A small audio embedding model, trained from scratch.
Training: soap at rate 0.0041, held-out accuracy 58%.
Rows from block 9, named by matrix and row number. Rows with one number belong to one channel. Each number is 128 + 32 x the weight over its row's rms, rounded and kept within 0 to 255. All counts start at 0. After the name is the row's rms in percent of the matrix's.
# convs1: first pointwise conv (model.blocks.9.convs.1.weight, 288x288x1), inputs 144-287
# convs3: second pointwise conv (model.blocks.9.convs.3.weight, 288x288x1, transposed), outputs 144-287
convs1.195 094 [163 127 132 100 149 109 135 148 114 133 113 164 115 146  61 154 143 136  94 111 168 137 191  80  91 121 123 101  81 102 104 149 169  80 140  72 142 123 144  80 128 192 133 163 117 133 116 149  64 152 101 103 168 156  85  86 104  91  85  67 129 122 180 148  95  54 120 174 144 133  71 112 156 121 103 160 172 114 143 111 147 101 107 108 157 152  69 136 138 111 153  96 112 226 129 139 132 160 131 106 103 173 145 127  86 146 102 170 179 143 158 133 119  42 116 117  48 143 109  90 118 173 161 136  57 141 120 119 106  97 138  78 115  97 113 141 147 114 119 188  81 107 131  52]
convs3.195 101 [120 152 144 135 137 138 153  25 162 155  80 119 100  94 214 132  72 121 122 129 147 127 162 121 121 100 155 105 160 133 149 169 145 150 141 149 118 115 139 135 115  60  69 141 210 107 132 120  86 137 154 126 105 124 102 134 100 111  91 174 146  90 117 137 142 103 132 137 145 165 173 110 134 174  74 126 112 114 127 105 142 139 162 147 112 167 104 100  95  95  64 139 139 139 188 191 152 132 142  82 137 124 142 145 110 170  58 123  96 107 119 155 106 124 105 173  91  85 136 110 103 115 124 141  55 177 129 125 118 136 144  70 118 132 187  76  80 160 114  86 138 134 128 136]
convs1.196 093 [146 120 139  97 163 123 149 128 164 141 130 146 152 173  55 122 146 135 107  75  58 120 171 151 170 139  95  79 181 135  89 109 154 113 105 160 127 119 116 133 154 159 155 154 132 113 192 178  69 129 157 134 145 148 137 112 118 132 153 142 123 187 123  73 136 160 163 132  49 160 154 122  94  67 141 111 125 199 106  99 153 121 104 183 123 112 123 148 104 130 140 104 177  95  73 203 141 119  89 110 107 110 103 123 130 125 106 110 119  76 113 130  88 129 184 146 169  96 105  88  90 155  83 105 128 160 125 129 123 187 167 139 149 127 184  95 156  87 129 117 139 133 146 203]
convs3.196 098 [162 131 157  86  87 147 164 100 167 133 156 143 114 129 166  82  69 130 106 103 124 107 113 131  73 152 118  83 160  62  69 167  79 167 109  74 137 133 143 111 133 149 202 143 115 115 124 112 153 128 112 139 142 133 144 158 153 136 150 145 118 138 142 114 141 122 113 121 105 136 140 133 114 162 104 152 136  96 130 139 140  95 139 138 196 144 173 123 111  90 118 138 107 120 102 134 115 141  99  48 115 127 121 146 114 107 174 116 116  89 174 123  77 121 161 170 136  92 127  90 160 112 102 149 115  77 160 196 118 159 129 177 102 114  65 128 117 122 118 128 111 130 179 117]
convs1.197 112 [147 190 124 126 112 125 104 170 110 137 169  94 142 192  77 143 147 119  97 126 154 135 127 104  71 159 181 132 108 165 167 127 116 116 145 171  73 207 171 156 126  65 110 173 165  89 144 151  96 134 151 110 155 130 148 129 110  90  84  81 106 102 118 108 128 108 124 108 125 143 101  77 177 154 103 165 182 135 120 119 157  92 150 167 194 100  90 127 108  93 124 126 131  52  99 131  86 114 141 128 190 113  70 201 155  98  61  84 106 135 140 122 155 120 147 137 154  83 139 178 130  79 132 131 146 111 108 137 106 112 126 119 133 128 222 143 115 147 207 113  69 119 123 143]
convs3.197 100 [143 113 117 109 163 135  90 191  82 194 134  64 166 146  92 110 156 120 125 132 166 171 189 108 104 127 116 174 183 173 147 179 116 150 153 109 123 135 136 151 125  89  68 156 131 140 161 122 131 144 120 150 160 126  92 102 146 133  87 132 152  61 117 111 107 113  90 138  99  87 108 107 102 153  91 144 106  73 128 147 183 154  68 164 100 117 136 113 102 108  62 140 136 147 137 167  34 128 127 121 120 132 103  94 152 126 112 117 127 113 132 127 102 100 151 147  52  81 132  99 141 147 153 106  69 154 122  61 141  97 185  93 122 125 121 119  91 115 122 196  91 155 138 117]
convs1.198 099 [134 103 132 119 119 150  66 143 102 119 132  83 105 153 145 113 100 128 187 128  75 188 132 117  94 113  88 137 124 193 150 167 174  73  89 148 145  88 138  72 148 164 151 105 155 102 178 111  92 141 176 106 205 150 176 204 114 156 139 120 128 124 123 166 148 127 105 108 131 133  49 108 158 144  88 124 114  87 106 182 173 123  95 194 102 129 100 134 144 118  69 152  82 175 160 140 128 108 158  31 140 169 111 155  79 162 145 168 114 158  80 103  88 106 204 130  95 180 126 141 201 146  97 138 230 119 130 114 182  63 117  97 151 168 123 110 122 163  99 143 168  74 147 134]
convs3.198 104 [ 95 131 161 146 152 169 136 105  86 186 132 162 113 143  87 149 124 105 130 116 103  87 181 115 111 115 136 205 151 102 106 145 156 150  97 138  99 152 177  93  86  98 150 151  88 108 129 110 147 102 131 151 128 119 115 137 139 134 113 135 132 141 158 114 180 100 103 142 113 169 129 157 125 154 137 110 112 107 145  98 122  96 108 118 131 187 198 137 188 139  88 103 155 109  68 155 202 139 126 208 126 117 116 145 132 146  94 116 144 131 129 121  74 116 182 138 138 188 163  95 134 137 112 116 167 132 145 177 128 138 162 154 131 111 115 109 123 124 104 123  49  71 129 138]
convs1.199 099 [ 71 142 121  68 119 134 111 101  83 157 157  79 142 159 159 147 145 151 138 175  65 127 161 144  46 138 151  73 128  97 141  96 103 129 130 116 112 137 115 122 151 114 143 133 117 157 161 144 145 175 109 165 146 105 152  82  91  91 145 134 157  84 130 166 128 171 135 120 167  69 141 145 165 123 142 130  79 117 112  49 143 172 129 135 122  91 139 104 115 137 132 147 122 107 108 138 116  84 123  85  52 139 128 141  76 106 201  75 117  82 173 146 151 148  87  82 151 179  72  57 121 144 120 162 116 144 115  99  56 102 137 118 171 103 133 175 103 199 159 157  88  91 123 133]
convs3.199 088 [142 132 139 124 165 121 136 121 135 143 106  68 118 120 127  92 170 146 104 158 186 100 114  77 150 186 144  90  88 130  90 170 106 114 181 164  84 141 172 131 150 159  91 163  57 123 184 176 145 118 120 196 129 138 122 140 141 149 129 151 115  55 135 124  96 126  93 122 111 140  96 150 142 141 132 164 145 127 139 168 135 181 238 143 164 117 174 151 130 145  78 108 149 155  97  69 118 113 105 219 137 103 122 163  78 166 136 175 145 111 131 132 132 111 141 156 164 204 141 159 133 140 128 130  54 146 134 101 113 111 133  95  86 134 144 115 223 161 153  95 143 138 158 154]
convs1.200 103 [108 159 121 162 132 150 174 144 117 169 105  93  69  99 151 134  44 166 123  92 176 129 162 132 225 115 151 104  72 142  45 115 145  96 142  61 132  98 130 165 102 115  93  92 156 133 133 198 118 157 117 176 177 125 123 157  92 169 119 119 113 167 128 134 153 134 145 141  94  64  94 130 143  87  99 146 155  93 111 102 148 140 108 166  76  60 132 114 136 149  89 162 104 119 124  96 117  74 150 124 109 148 126  82 106 130  88 182 155 130 118 112  29  47 141 129 160 132 136 133  72  98 150 165  84 117 110  75 125 171 127 129  93 110 140 108 137 171 137 145 132 120 126 103]
convs3.200 120 [143 137 124  79 130 119 146 136 141 127 143 203 166 126  90 119 148 101 130 108 140 128 124 133 143 134 133 104 255  92 116 175 109 165 144  80 125 138 140 133 138 109 135 127 134 126 139 116 124 137 136 212 116 157 126 120 123 104 132 115 118 131 115 130 122 152 136 124 118 119 134 144 126  82 166 124 121 136  81 137 165 130 170 129 132 137 119 110 150  91 166 115 129 157 124 126  97 103  82 178 139  72  96 112  34 135 110 109 130 122 141 134 107 126 137 126 244 119 139 158 128 114 136  87 131  21 130 139 132 141 160 180 186 137 179 135 114 112 124   0  71 143 118  94]
convs1.201 114 [120 143 127 170 109  90 105 124 128 122 138 149 134 132 140 166 147 148 155 125 125 101 158 119 124  94 125 156 158 111 146 136 123 116 151 100 130 167 151  92 116 120 144 129 118 147 129 141  96 112 125 180 130 171 160 142 105 165 105  95 145  99 110 137  74 112 174 143  87 111 127 114 128 149 120 114 146  90 175 140  85 153 123 105  88 128  98 100 168 151 146 132  98 146 175 149 171  97 146 116 104 143 147 127 141 100 110 142 149 106 145 155  73  91 154 173 143 104 159 144 102 189 127 196 101 145 115 163  88 127 169 201 182 124 148 134  82 171 175 133 108 130  79 119]
convs3.201 106 [123 115  92 116 101 141 109 102 146  26 127 153 146 114 130 138 102 167 103 123 133 163  41 102  96 143 104 115 113 149 130 121 156 135  97 102 190 121 138 170 144 127 118 116  92 134 154 132 141 130 115  86 112 143 180 111 138 121 112 128 151 220 116 116 171 151  98 145 114 117 134 145 134 106 131 141 170 123 104 105  69 127 133 144 157 102  99  70 107 132 174 141 128 107 124 129 135 124 156 150 150 145 130 160 127 156  82 135 143 125 128 141 121 137  96 105 158 117 144 166 143 121 128 131 134 156 151  92 113 153 121 136 135 131 113  97 153 143  97   0 176 144 113 133]
convs1.202 105 [131 139 113  90 194 146 127 134 164 143 203  59 133  93 112 147 156  70 140  83  72 160 172 139 143 131 120 190 183 155 172 105 173 142 117 113 143 123 113 131 167 108 167 211 145 136 112 112 166 159 143 210  64 138  66 121 147 129 162 104  98 154 101  89 161 130 113 148 153 111  95 143 102  64 148 115 110 161 187 125 125 123 101 117 132 114 130  92 147  88 109 184 101 158 110 168 158 114 127 163 172 178  85  95 192 123 102 154  93 160 125 106  97  86 119  84 126 131 149 128 155 120 141 132 123 136 152 138 137  86 148 190 139  79 127 177 142 140 177  99  91 120 145  87]
convs3.202 105 [101 151 121  99 119  95 123 103 147  39  65 149 127 159 175  42  62  68  92 136 147 120  85 130 131 128 152 185 118 158 175 123  78 119 132 143 150 116 124 125 107 139 154 121 131 124 124 130 124 105 124 134 116 128 155 145 131 136  97 132 110  64 142 128 172 149 115 123 155  94  75  75 111 184 180 139  89 146 131  98 142 144  97 113 112 125 158 165 129 212  81 117 161 150 113  93 105 152  98 108 123 110 144 131 121  95  75  94 120 107 149 118 178 105 137 148 147 121 121 181 140 119 102 221 164 177 125 211 151 117 114 147 122 122 116 129 113 118 111  93 152 136 146 152]
convs1.203 101 [100 170 123 170 108  99 103 139 188 200 133  98 119  65 134 173 142 127 133 112 140 107  98 114 135  97 172 112 132 119  80 116 162 119 186 106 107 172 122 161 123  88 106  86 110 140  99 155  69  85  48 182 165 151 152 106 116 179 118 122 162 113 158 137 133  78 126 111 105 131 146 182 153 115 141 197 176 124 198 133 132 160 114 125 110 127 130  94  74 152 121 162  97 187 112 134  86 147 118  78 120 176  72 110 100 112 134 111  94  76 155 142 141 104 108 140 115 132 148 126 134 129 102 136 109 167 105 166 114  84  90 134 160 150 182 149 166 164 184 134 127 118 142 121]
convs3.203 109 [106 123 124 111 164 163 167  66 114 183 155   5 128 129 119  93 125 100 125 103 147 103  72 127 142 144  89 101 117 141 127  72  77 210  84 164 108 123 136 136 119 191 106 107 113 118  92 128 108 115 136 158 147 140 125 128 116  89 131 121 110 194 114  85 160 122 121 144 152 138 127 132 106  92 110 126  77 136 117 150 142 129  76 148  84 185 127 115 107 132 133 144 167 211 195 105 150  93 172 129 135  87 105 124  94 126 104 127 166 141  86 117 126 149 146 138  97   0 161 138  82 124 135 156 185 116 186  89 145 145 125 121 153 106  96 129 109 102 130  74 122  98 148 126]
convs1.204 114 [161 160 142 145 105 162  68 117 166 156  75 145 134 165  54 152 151  44 167 111 130 124 127 113 115 182 141 197 130 132  87 175 125 124  87  97 124 152 134 161 167  51 102 148 112 102 147 144 142 123 116 152 130 168 104 176 155 149  77 167 142 102 107 200 129 114 177 143 108 135 122 109 168 119 174 119 124 112 108  90 141  99 120 106  77 119 105 126  85  68 104 160 128 126 103 103 210  93 188 140 104 184 123 120 111 118 145  61 119 126 163 115 171 136 114 106 104 131 134 126 125 200 147  80 112 180 133 162 130 121 136 121 179 106 104 111 132 132 133 122  61 132 130 161]
convs3.204 109 [156 132 118 236 126 162 139 129 175  92 198 101 122 114 168 167  56 145 153 124 102 119 113 139 152 156 148  91 119 143  90 158 134 125 115 163 151 161 129 129 153 170 133 146 114 110 185 132 127 153 131 126 111 130 150 117 131 133 143 121 152 104 111 113 154 154 134 114 116 124 148 167 129  35 123  96  52 103 112 137 152 149 118 141 134 184 115  74  78 117 110 115  69 192  67 134 140 119  82 114 117 154 136 124 124 120  70 141 146 148 123 135 151 112 162 136  53 126 154 165  92 134 127 100 195 125 115 193 135 134 149  92 135 124 144  96 168 107 113  92 104 137 130 122]
convs1.205 099 [109 105 128 171 166 137 106  82  95 124 102 219 119 179  67 187  99 167 144 102 124 170 129 104 175 168  96 122 125 156 171  84  99 141  61 157 121 134  26 136 128 161  85 145 110 137  98 130 150 102 120 104  95 121 162 116 107 159 126 180 161 130 135 176 120  91 142 171 114 167 125 126 152  78 128 156 109 153  81 216  69 123 116 116 186 149  89 138 107 132  65  75  82 136 102  99 145 180 139  90  96 108  98  85 101  89 102 164 146 118 123 123 121 145 130 108 143 128 148 162  90 155 120 144 142 115 159 107 116 143  85 178 151 150 193 146 160  48 105 133 137  73 105 101]
convs3.205 104 [136 117 133 167 164 135 133 156 185  82  97  44  98 138 102 141 124 113 119 126 136 175 165 103 143 156 102 116  49 169 117 138 134  89 124 137 119  96 125 115  98 168 146 109 139 129 119 107 132 104 153 108  96 143 119 123 107 144 114 125 119 112 135 124 136 124 110 128 137 108 129 149 137  79 100 136 136 123  94 136 184 169  81 125  96 216 138 182  92 115 196 139 172 171  65 152 137 138 146  91 119 146  95 118 149 127 148 147 117 101  59 129 112 136 140 145 121  39 133 161  99 125 134 118  46 132  85 124 128 118 108 113  80 136 160 127 153 147 124  94 193  79 145 109]
convs1.206 088 [ 88 155 151 130 181  85 127 136 121  96 152 113 110 132 127  84 135 114 183 152 107 118 145 103 157  95 163  96 169 134 160 197  96 144  25 179 144  94 155 114 119 148 148 105 125 125 155 135  64 105 116 149  97 161 133 140 152  92 100  99 149 119 125 107 160 115 150 130 167 166 146 160 158 111 127 133  85 120 123 158 133 182 143 205 142  75 108 151 140  82 193  70  82 120  85 149 145 157 113 124 121 124 121  95  41  65 131 134 126 142  71 139 135 163 132 141 111 120 124 129 139  69 185 110 137 178 153  94 162 141 135 125 191  80 123 143 147 155 128 142 118 128 105 166]
convs3.206 101 [136 138 135 153 112 174 126 145 163 132 139  68  79 129 147 167 127 121 153 163 145 111  72  83 126 117 122 119 124  93 113 155 105 103 105  94 159  97 123 124 130 103 141 112 146 133 106  95 107 139 118  87 122 124 112 115 152 149 163 152 112 120 142  89 155 115 142 125 127 153 108 120 127  88  73 153 147 112 116 153  96 121 143 128  70 124 130 135  96  88 100 138  43 147 122 165 114 146 123 144 138 148 137 113 126 124 183 132 134 113 125 113 131 120 166 147 130 148 131 160 152 125 129 111 118 198 174 111 111 120 162  54 183 120 198  97 125 116 123 185  69 111 125 136]
convs1.207 101 [124 115 108 132 175 138 121 135 194 169 128 116 170  90 134 110 148 138 124 171 117 119  70 192 120 198 167 205 121 215 156  77 113 130 143  50 111 138 179 130 104  78 127  87 139 172 118 100 191 130  94 137 164 177  90  99 160  99  85 109 142 113 158 131 133 101 126 124 111  87 190 137 149 114 108 189 153 153 145 174 121 109 154  96 123 111  79 114  88 108 108 163 138 148 106 212 136 140 167 152 150  95 108  97 115 136 108 108 132 102 109 165 116 102 148 154 113 104 104 111 116  73 126 171  94 146 138 125 102 127 143 120  94 159 140 110 171  92 161 154 157 123 134 102]
convs3.207 091 [111 140 101 182  97 124 126  76 107 152 120  39 115 118  92 116  86 122 159 151 174 146 166 110 146 102 142 104 121  94 157  99 138 120 105 134 160 152 113 135 119  71 111 102 120 120 125 146 137 131 175 116 141 153  74 144 151 140  76  97 150  72 122 158 143 113 151 104 141 149 108 111 133 107 106 115 167 119  71 125 154 141 136 114 161  68 117 126 148 153 208 115 164  97 102  99 111 142 145  26 113 142  74 118 151 127 119 104 127  90  46 116 155 135 134 104  49 159 147  71 116 147 135 116 148 131  94 181 144 133 110  65 166 137  98 155  82 122  65 103 161 126 130 147]
convs1.208 118 [122 151 140 116 111 136 109 143  86 169 110 155 132  73  35 110 114 122 101 105 103  85 130 123  98  85 126 168  58 116 176 142 141 100 157 161  75 182  86 129 156 111 193 159 126 152 162 103  49 177 101 121 228  70 110 122 148 125 151 156  99 140 132  71 150 131 145 111 117 135 131 134 115 141 154 109  92  90 125 200 165  68  96 120 146 144  96 160 169 127 141  72 169 151 149 222 106 104 111 159 148 141  62  98 124  71 204 148 131 100 171 155 145 150 124 108 195  94 148  70  75 137 150 127 155 146 112 132 127  74  67 152 115 153 124 153  98 144 102 209 141 105 136 125]
convs3.208 091 [ 95 118  79 144 112 119 149 133 175 150 163 154 149 115 108 182 165 124 146 141 125 144  86 120 136 118 162 117 144 154 147 113 112 136 145 146 178 121 147 119 114 114  56 156 201 133 193 122 132 140 131 145 150 138 135 110 100 133 140 141 121 139 130 165 141 121  96 112 126 136 176 160 101  87 161 102  82 124 125 165 125  95 105 113 109 142 101 129 163 104  68 112 104 158 111  93 169  81 156  95 115 118  96 109 136 114 125 121 159 129  88 154 174 133 129 142 148  66 130 198 111 157 111 221 124 157  96 198 128 153  80 107 119 137 150 138 100 134 136 196 146 173 136 154]
convs1.209 095 [144  62 143 117  99 178 135  94 123 107 149 154 134  97 149  85  84 109 137 135 157 156  57 111  84 123  98 113 107 142 128 179  89  86  94 154  97  77  92  83 105  96  91  88 126 123 118  73 172 136 139 177  96 150  89 130  74 142 153 144 123  80 124 132 139 155 133 149 131 185  87  34 101 129  67 111 138  98 159  76 109 130 124 166 116 112 110 126 152 103 131 112 145 184 105 160  73 114 106 156 153 125 117  90 158  97 106 165  87 153 129 180 115 100  98 111  83 131 154  90  91 130 139 125 147  83 228 175 115 113 100 185 102 194 136  92 106 122 136 139 131 118  34 122]
convs3.209 102 [178 121 134  39 110 168  80  44 130 113 111 121 124 147  99  97 157 179 157 144 138 134 184  91 110 135 148 121 133 144  66 223 147 170 121 229 136 143 147 135 151 163  81 172  94  97 148 113 107 142 132 140 119 126 141 118  83 114 127 124 137 144 107 134  85 128 145 119 119 126 175 162 131 113  96 136 174 105 163 111  96 108 114 131 109 164 119 108 120 109 158 148  76 125 156 172 129 143 147 114 111 105  97 122 126 136 144 135 146 135 140 114 117 129 149 115 103 180 156 154 186 135 148 193 116 117 102 160 118 124  87 146  89 131 180 131 120 155 154 166  86 126 112 144]
convs1.210 096 [109 161 120 146 143 101 122 117 123 153 111  81 149 116 114 173 124 168 117 100 119 115 130 124 141  69  90  77 100 127 199 126 103 120 134  93 125 176 170 102 139 155 124 105 111  87 155 122 203  94 147 152 163 140  54 118 126  80 102 170 128 109 149 120 138  94 139 146 146 102 178 127 153 122 218 140 124 149 139  83  81 169 131 115 116  82 110 178  11 149 230 142  91  90 157 105 127 113  89 133 170 160 154 158 115 107 156  70 142 100 114 135 147 179 102 133 173 150 174 126 110 132 119 144 114 151 122  64  98 142 144  99 111 127 120 155 182 139 149  82 136  75  95 134]
convs3.210 105 [167 117 151 211 117  92 107 122  63 124 160 144 133 116 161  90 145 159 141 175 163 182  68 141 143  92 142 135 119 108  98  64  87 143 118  97 122 143 180 110 150 167 120 140 117 171 214 148 142 160 141 173 139 123 112 140 138 103 132  82 107 119 132 178 138 120 112 152 118 150  40 129 142  15 102 146 116 113  98 122 188 141 169 126 146  77 127 124 141 138 217 141 127 131 136 132  88 117 157  76 120 113 145 135 108 125 121 124 109 127 133 132 143 109 136 117  64 200  92 119 113 134 121 155 127 147  90  85 143 124 121 128 130 141 127 181 154 116 121  42 132 111 150 123]
convs1.211 102 [140 160 114  52 107 112  68 116 131 141  84 110 121 110 136 146 123  96 202 156 105  81 153 178 100 127 148 143 190 127 141 115  93  99  85 142 143  95 147 120 156 126 180  83 112 171 157  97 105 113  97 186  94 143 148 145  66  91 193 171 126 165 123 188 174 157 163 121 141  88 140  70 128  95 130  91 226 125 151 153 118 122 119 140 116 161 167  86  92 120 137 157 146 102  86  80 125  61 146 130 181  68 159 107 126 167 132 141 129 143 142 158 141 136 152 123 156 101  97 153 104 143 100 150 144 163 146 114 110  96 138  79 113 101 110 142 117 118 126 157 106 158 113 153]
convs3.211 101 [174 109  94 152 109 160 161 119  82 143 131  48 141 122  91 181 139  76 148 134 124 126 137 195 145 147 120 105 145  73 119 123 105 141 120  54 101 133  64 129 133 164 118  87 165 142 110 132 128 165 141 147 163 117 150 134  92 132 126 111 153  78 152 145 123 117 117 138 148 139 108 112 130 152  83 111  86 136 171 110  73 130 245 119 109 150 165  86  94 143  70 111  99  98 163 128 108 124 151 153 105 143 138 129 114 126 149 112  95 193 182 132 178 151 129  88 128 147 148 155 132 152 164 109  79 138 147 104 146 155 187  90 140 130 103 159 129 131 113 201 150 104 117  79]
convs1.212 100 [135 128  77  93 102 115 111 121 142 144 138 114 122 148 136 101 112 154 130 142 125 175  62 114  82 164 127 107 112 189  95 194 103  29 127 106 180 126 148  82 154 105 118 139 104  99 171 126 182 150  65  51 124  60 106  63 101 157 117 102 105 203 184  91 134 140 129 190  96 150 124 157 111 136 113 146 119  93 162 100 198 130 120 103  69 144 138  66 128 132 129 107 116 132  93 162 115 129  87 108 117 152  88 110 161  93 141 131  45 124 117 129 127 154 158 143 120 102 150  61 168 136 164 177 142 149 114  66 119 136 155  88 121 107 104 128 123 136 155 172 125 210 147 116]
convs3.212 105 [121 168 147 171 125  94 126 103 158 123 136 125 127 127  97 152 116 128 129 137  84  98 134 128 157 163 125 151 163 111 207 157 146 108 172 136 163 137 100 122  93 138 172  90 173 122 103 131 112 136 119 135 125 126 112 132 129 131 137 106 134 174 153 150  93 143 104 131 112 153 106 133 127 184 142 132 101 148 135 126  92 123 199 101  98 135 122 172 138  75  93 133 109 108 118 127 157 120 115 151  88 106 152 120 207 155  37 151  99 155 139 120 141 141  87 136 134 182 102 138 137 104 147 105 185 145 171 207 147 150  82 145 159 150 161 149 146 135 108 191 205  92 135 115]
convs1.213 089 [149 101 138  90  83 131 158  93 101  99  53  83  90  60 119 173 107 152 139 168 119 136 169 122 146  94 100  53 148  97 151 158 136 119 117  72 109 115 111 214 140 145 173 177 144 103 138 121 142 133 131 123 151 138  87  93  93 154 143 124  94 150 136 185 142 161  85 116 126 172 138 132 151  86 175 133 142 135 102  94 158 119 178 153 101  82 142  90 142 150  63  89 138 174 117 194 112  99 135 114 167  59 132 162 142 176 134 168 123 139 179 143 104 151 152  89 122 151 144 159 106 155 109 167 132 180  76 144 140 120  69  87 148  51  89  84 110 117 131 112 120 191 120  90]
convs3.213 098 [ 52 115 167 189 148  97 155  96  87 152 118 118 117 132 120 205 115 102 111 144 160 134 106 134 108 131 135  76 109 148 103 127  76  58 111 146 169 159  85 168 142 128 109 122 116  90  90 158 145 146 120 114 139 123 107 141 131 109 117 153 158 145 129 133 112 143 139 122 110 160 157 135 128 166 135 133 139  94  95 149  58 106 104 141 136 107 103 101 116 111 100 134  75 171 155 119 111 155 122 139 154  75 112 165  87 115 150 182 151 154 101 139  97 142 105  98 165 168 107 120 110 133 159 135 127 124 154 151 157 105 105  78  98 122 129 119 172 110 171  82 232 160 130 103]
convs1.214 093 [175 119 105 115 115 210 119 153 162 116 127 121 118 154 149 156 132  99 129  98 152 175 106 168 117  80 146 140  99 166 150 103 142 128 137  84 130 173 105 137 170 108 172 132 119 228 115 160 149  96 116 162  83 147 129 128 118 130 108 151 120 130  70  92 165 110 107 138 132 149 174 103 148 163 175 113  92 143 120 140 120 107  93 163 121 124 177 161 171 137 215 187 141 121 187 110 141 192  94  41 142 189 115 113  77 107 187 114 119  67 163 155 113 133 121 127 125 162 142 151  91 103 180 102 117 121 166 155  67 151 131  92 117 135 146 131 168  81  91 134 176 154 145 114]
convs3.214 097 [165 161 174 163 152 144 105 132  60 136 172 101 130 127 126 120  89 114 137 155 112 131 121 103 157 142  99  61 150  66 106 103 110 171 152 124  88 120  86 129 113 134 143 146 104 164 118 124  73 112 145 141 126 124 160 155  87 111 127 161 107 116 162 168 107 107 133 135 160 110  98 114 129 175 108  87 102 155 103 168 105 116 192 128 104 165 133 119 196 130 134 120 147 142  82 144  99 103 150 213 115 114 127 124 107 180  85 111 134  48 110 137 107  91 156 124 230 187 133 129 142 145 122 149 144 117 102  70 165 147 103  70  69 146 159 172 130 135 106 151 153 132 148 148]
convs1.215 095 [144 123 105 112 115 104 111 127 150 146 131 124  88 110 118 181 167 110  73 135 129 179 125 155 120  96 179 119  68 143  81  94 145  43 121 161 138 150  86 132 166 138 143 140 154  90  97 114 135 179 103 127 147 142 116  92 152 104 147 125  65 118 147  89 147 143 126  99 158 120 104 159 128 156 123 156 168  93 123 106  77 114 146 106  33 131 129 136 179 136 104 123 147 191 222  83 117 117 195 106 169 126 152 126 113 147 162 134 131 157 124 181 158 126 136  77  94 175 114  85  95  57 127 122 167 150 105 144  78 110 141 122 119 151 121 122 173 128 103 156 152 107 161 154]
convs3.215 085 [121 131 127 158 127  95 127  92 144 176 121 170  99 113 139 112 121 183  93 130 174 164 126 186 156 148 162 129 148  80  74  96  71 142 124 117  89 141 140 128 113 138 147  78 124 113  97 147 102 119 109 147 116 149 139 133 113 131 146 128 121 111 145 117 107 103 140  83 124 135 126 151 129 154 174 125 113 143 115 171 104 115 154 187 175 139 155 138 141 121 157 136 167 124 115  45 169 156 133  78 127 123 120 106 135 141 121 155 112 153 131 138 132 115 137 109 122 208 157 155 110 122 151 111 133 178 125 135 137 140 148  95 115 128 179 128 107 118 142 158 123 140 174 113]
convs1.216 099 [110 163 121 160  97 156 211 124 125 189 155 200 126 139 101 118  91 131 117  52 146  99 135 105 143 149 172 103 135 116 133  98  78 116  94  87 140 155 120  62 122 153 136  91 101 152 119 184 171 124  79 122 127 117 123 105 180 107  92 154 174 145 109  94 119 129  93 160 111 131 119 132 108  86 143 118  77 177 186  48 122 134 179 142 137 166 107 177  69 138 134 105 126 104 128 133  82 113 126 150 145 157  88 109  84 177 149 126 143 114 110 119 112 169 140 134  67 186 186  58 124 172 107  70 106 120 123 163 135  98 170 141 158 156  82 115 120  91 162 115  83 158  88 100]
convs3.216 103 [153 113 159 138 176 119 126 130 125 145 170  72 102 125  96 158  81 142 104 139 153 182  68 129 164 104 159  98 183 120  98 156 102 114 111 172  78 138 113 114 140 179  85 155 121 148 125 118 122  99 106 181  86 112 165 135 134 118 146 116  98 154  94 134 144 129 125 130 120 145 166  53 133 119 117 134  95 107 108 113 159 155 113 129  90 123 165 141 120 138  74 131  96 138 191 147 120 142 120 143 125 165  91 119 194 187 112 101 113 138 176 125 109 118 118 105 113  56 175 124 121 118 148 131  96 189 132  83 123 102 111 164 111  93 159 121 165 149 161  55 134 133 129 143]
convs1.217 104 [155  80 135 157 135 159 139  88 144 150 198 100 141  63 136 152  84  90  82 180 150 128 109 152 152  99 168 174 117 124 106 137  92 153  85  63 146  75 153 151 173  78 100 122 170 135  76 139  90  89  76 149 117 117 107 112 194  92 192 137 128 116 181  96 143  55 181 162 125 144 155 139  92 130 156 101 168 103 123  87 127 131 129  75 130 144 183 124 171 150 161 105 144 108 100 152 198  93 128 134 140 175 150 166  61 171 128 135 133 111  71 145 157  95  90 159  50 134 150 113 139 105 110  99  57 148 110  79  70 147 123 115  63 104 104 124 112 146  66 125 127 142 176 113]
convs3.217 114 [ 96 130 116 101 110 125 133 116 168  95 164 116 153  92 103 114 172 132 150 138  86 127 148  77 159 120 162 148  75  89  85 204 132 181 123 104 130 123 141 123 110 135 147 125 139 153 121 144 108 141 141 144 105 116 159 135 111 141 134 150  98 118 130 130 176 113 161 113 106 146 104 148 139 141 159  97 134 145 119 152 207 129  90 124 115 129 116 116 158 118 155 146 113 208  94 126 170 142 108 117 123 117  98 105 110 163  88  81 140 133 193 125 131 126 157 148 157 252 116 136 106 115 100  86 127 106 143 171 139 103 123 142 138 113 198 196 255 123 114 129 156 121 119 173]
convs1.218 106 [197  97 144 162 144 119 152 164 113 167 133   0 187  86 211 101 104 108 150 128 110 161 129 163 100 159 117 165 122 154 108  93 105 136 197 224 108 176 133  99 178  58 138 123  89 124 141 182 118 138 178 129 169 139 103  86 142 135 123 129  87 104  87 108 138 127 144 139 139 178 114 133 135 176 119 104 177 165 117 119 180 170 138 180  95 139 182 108 167 116 148 110 120 151 149  91 128 112 185 103 172 175  86 106 134 134 138  78 128  67 142 166  84 134 122 112  74 116 117  88  92 170 165 124 146 131  86  95 100 212 132  70 142  84 128 172 160 160 160 143 122 124 120 132]
convs3.218 095 [128 121 117 184 112 175 125 180  92 131 161 157 143  78 101 177 157 113 181 140 146 112  92  84 147 157 134 176  74  81 132 138  98 140 153 181 104  95 139 158 146 116  89  94 118 139  99  98 108 109 142 133 113 127 119 107 108 136 100  85 119  69 117 154 111 123 156 142  97  92  96 100 107  74 148 161 113 172 150 155 133 127 219 126 114 148 161  88 144 140 158 119 151 117 195 126 100 117  64 146 159  96 151 116 125 168 104 121 132  82  84 111 137 112 125  97 164 115 155 122 115 131 140 118 164 223 123  89 128 124 131 135 197 111 142 143  98 151 107 126 134 115 144  92]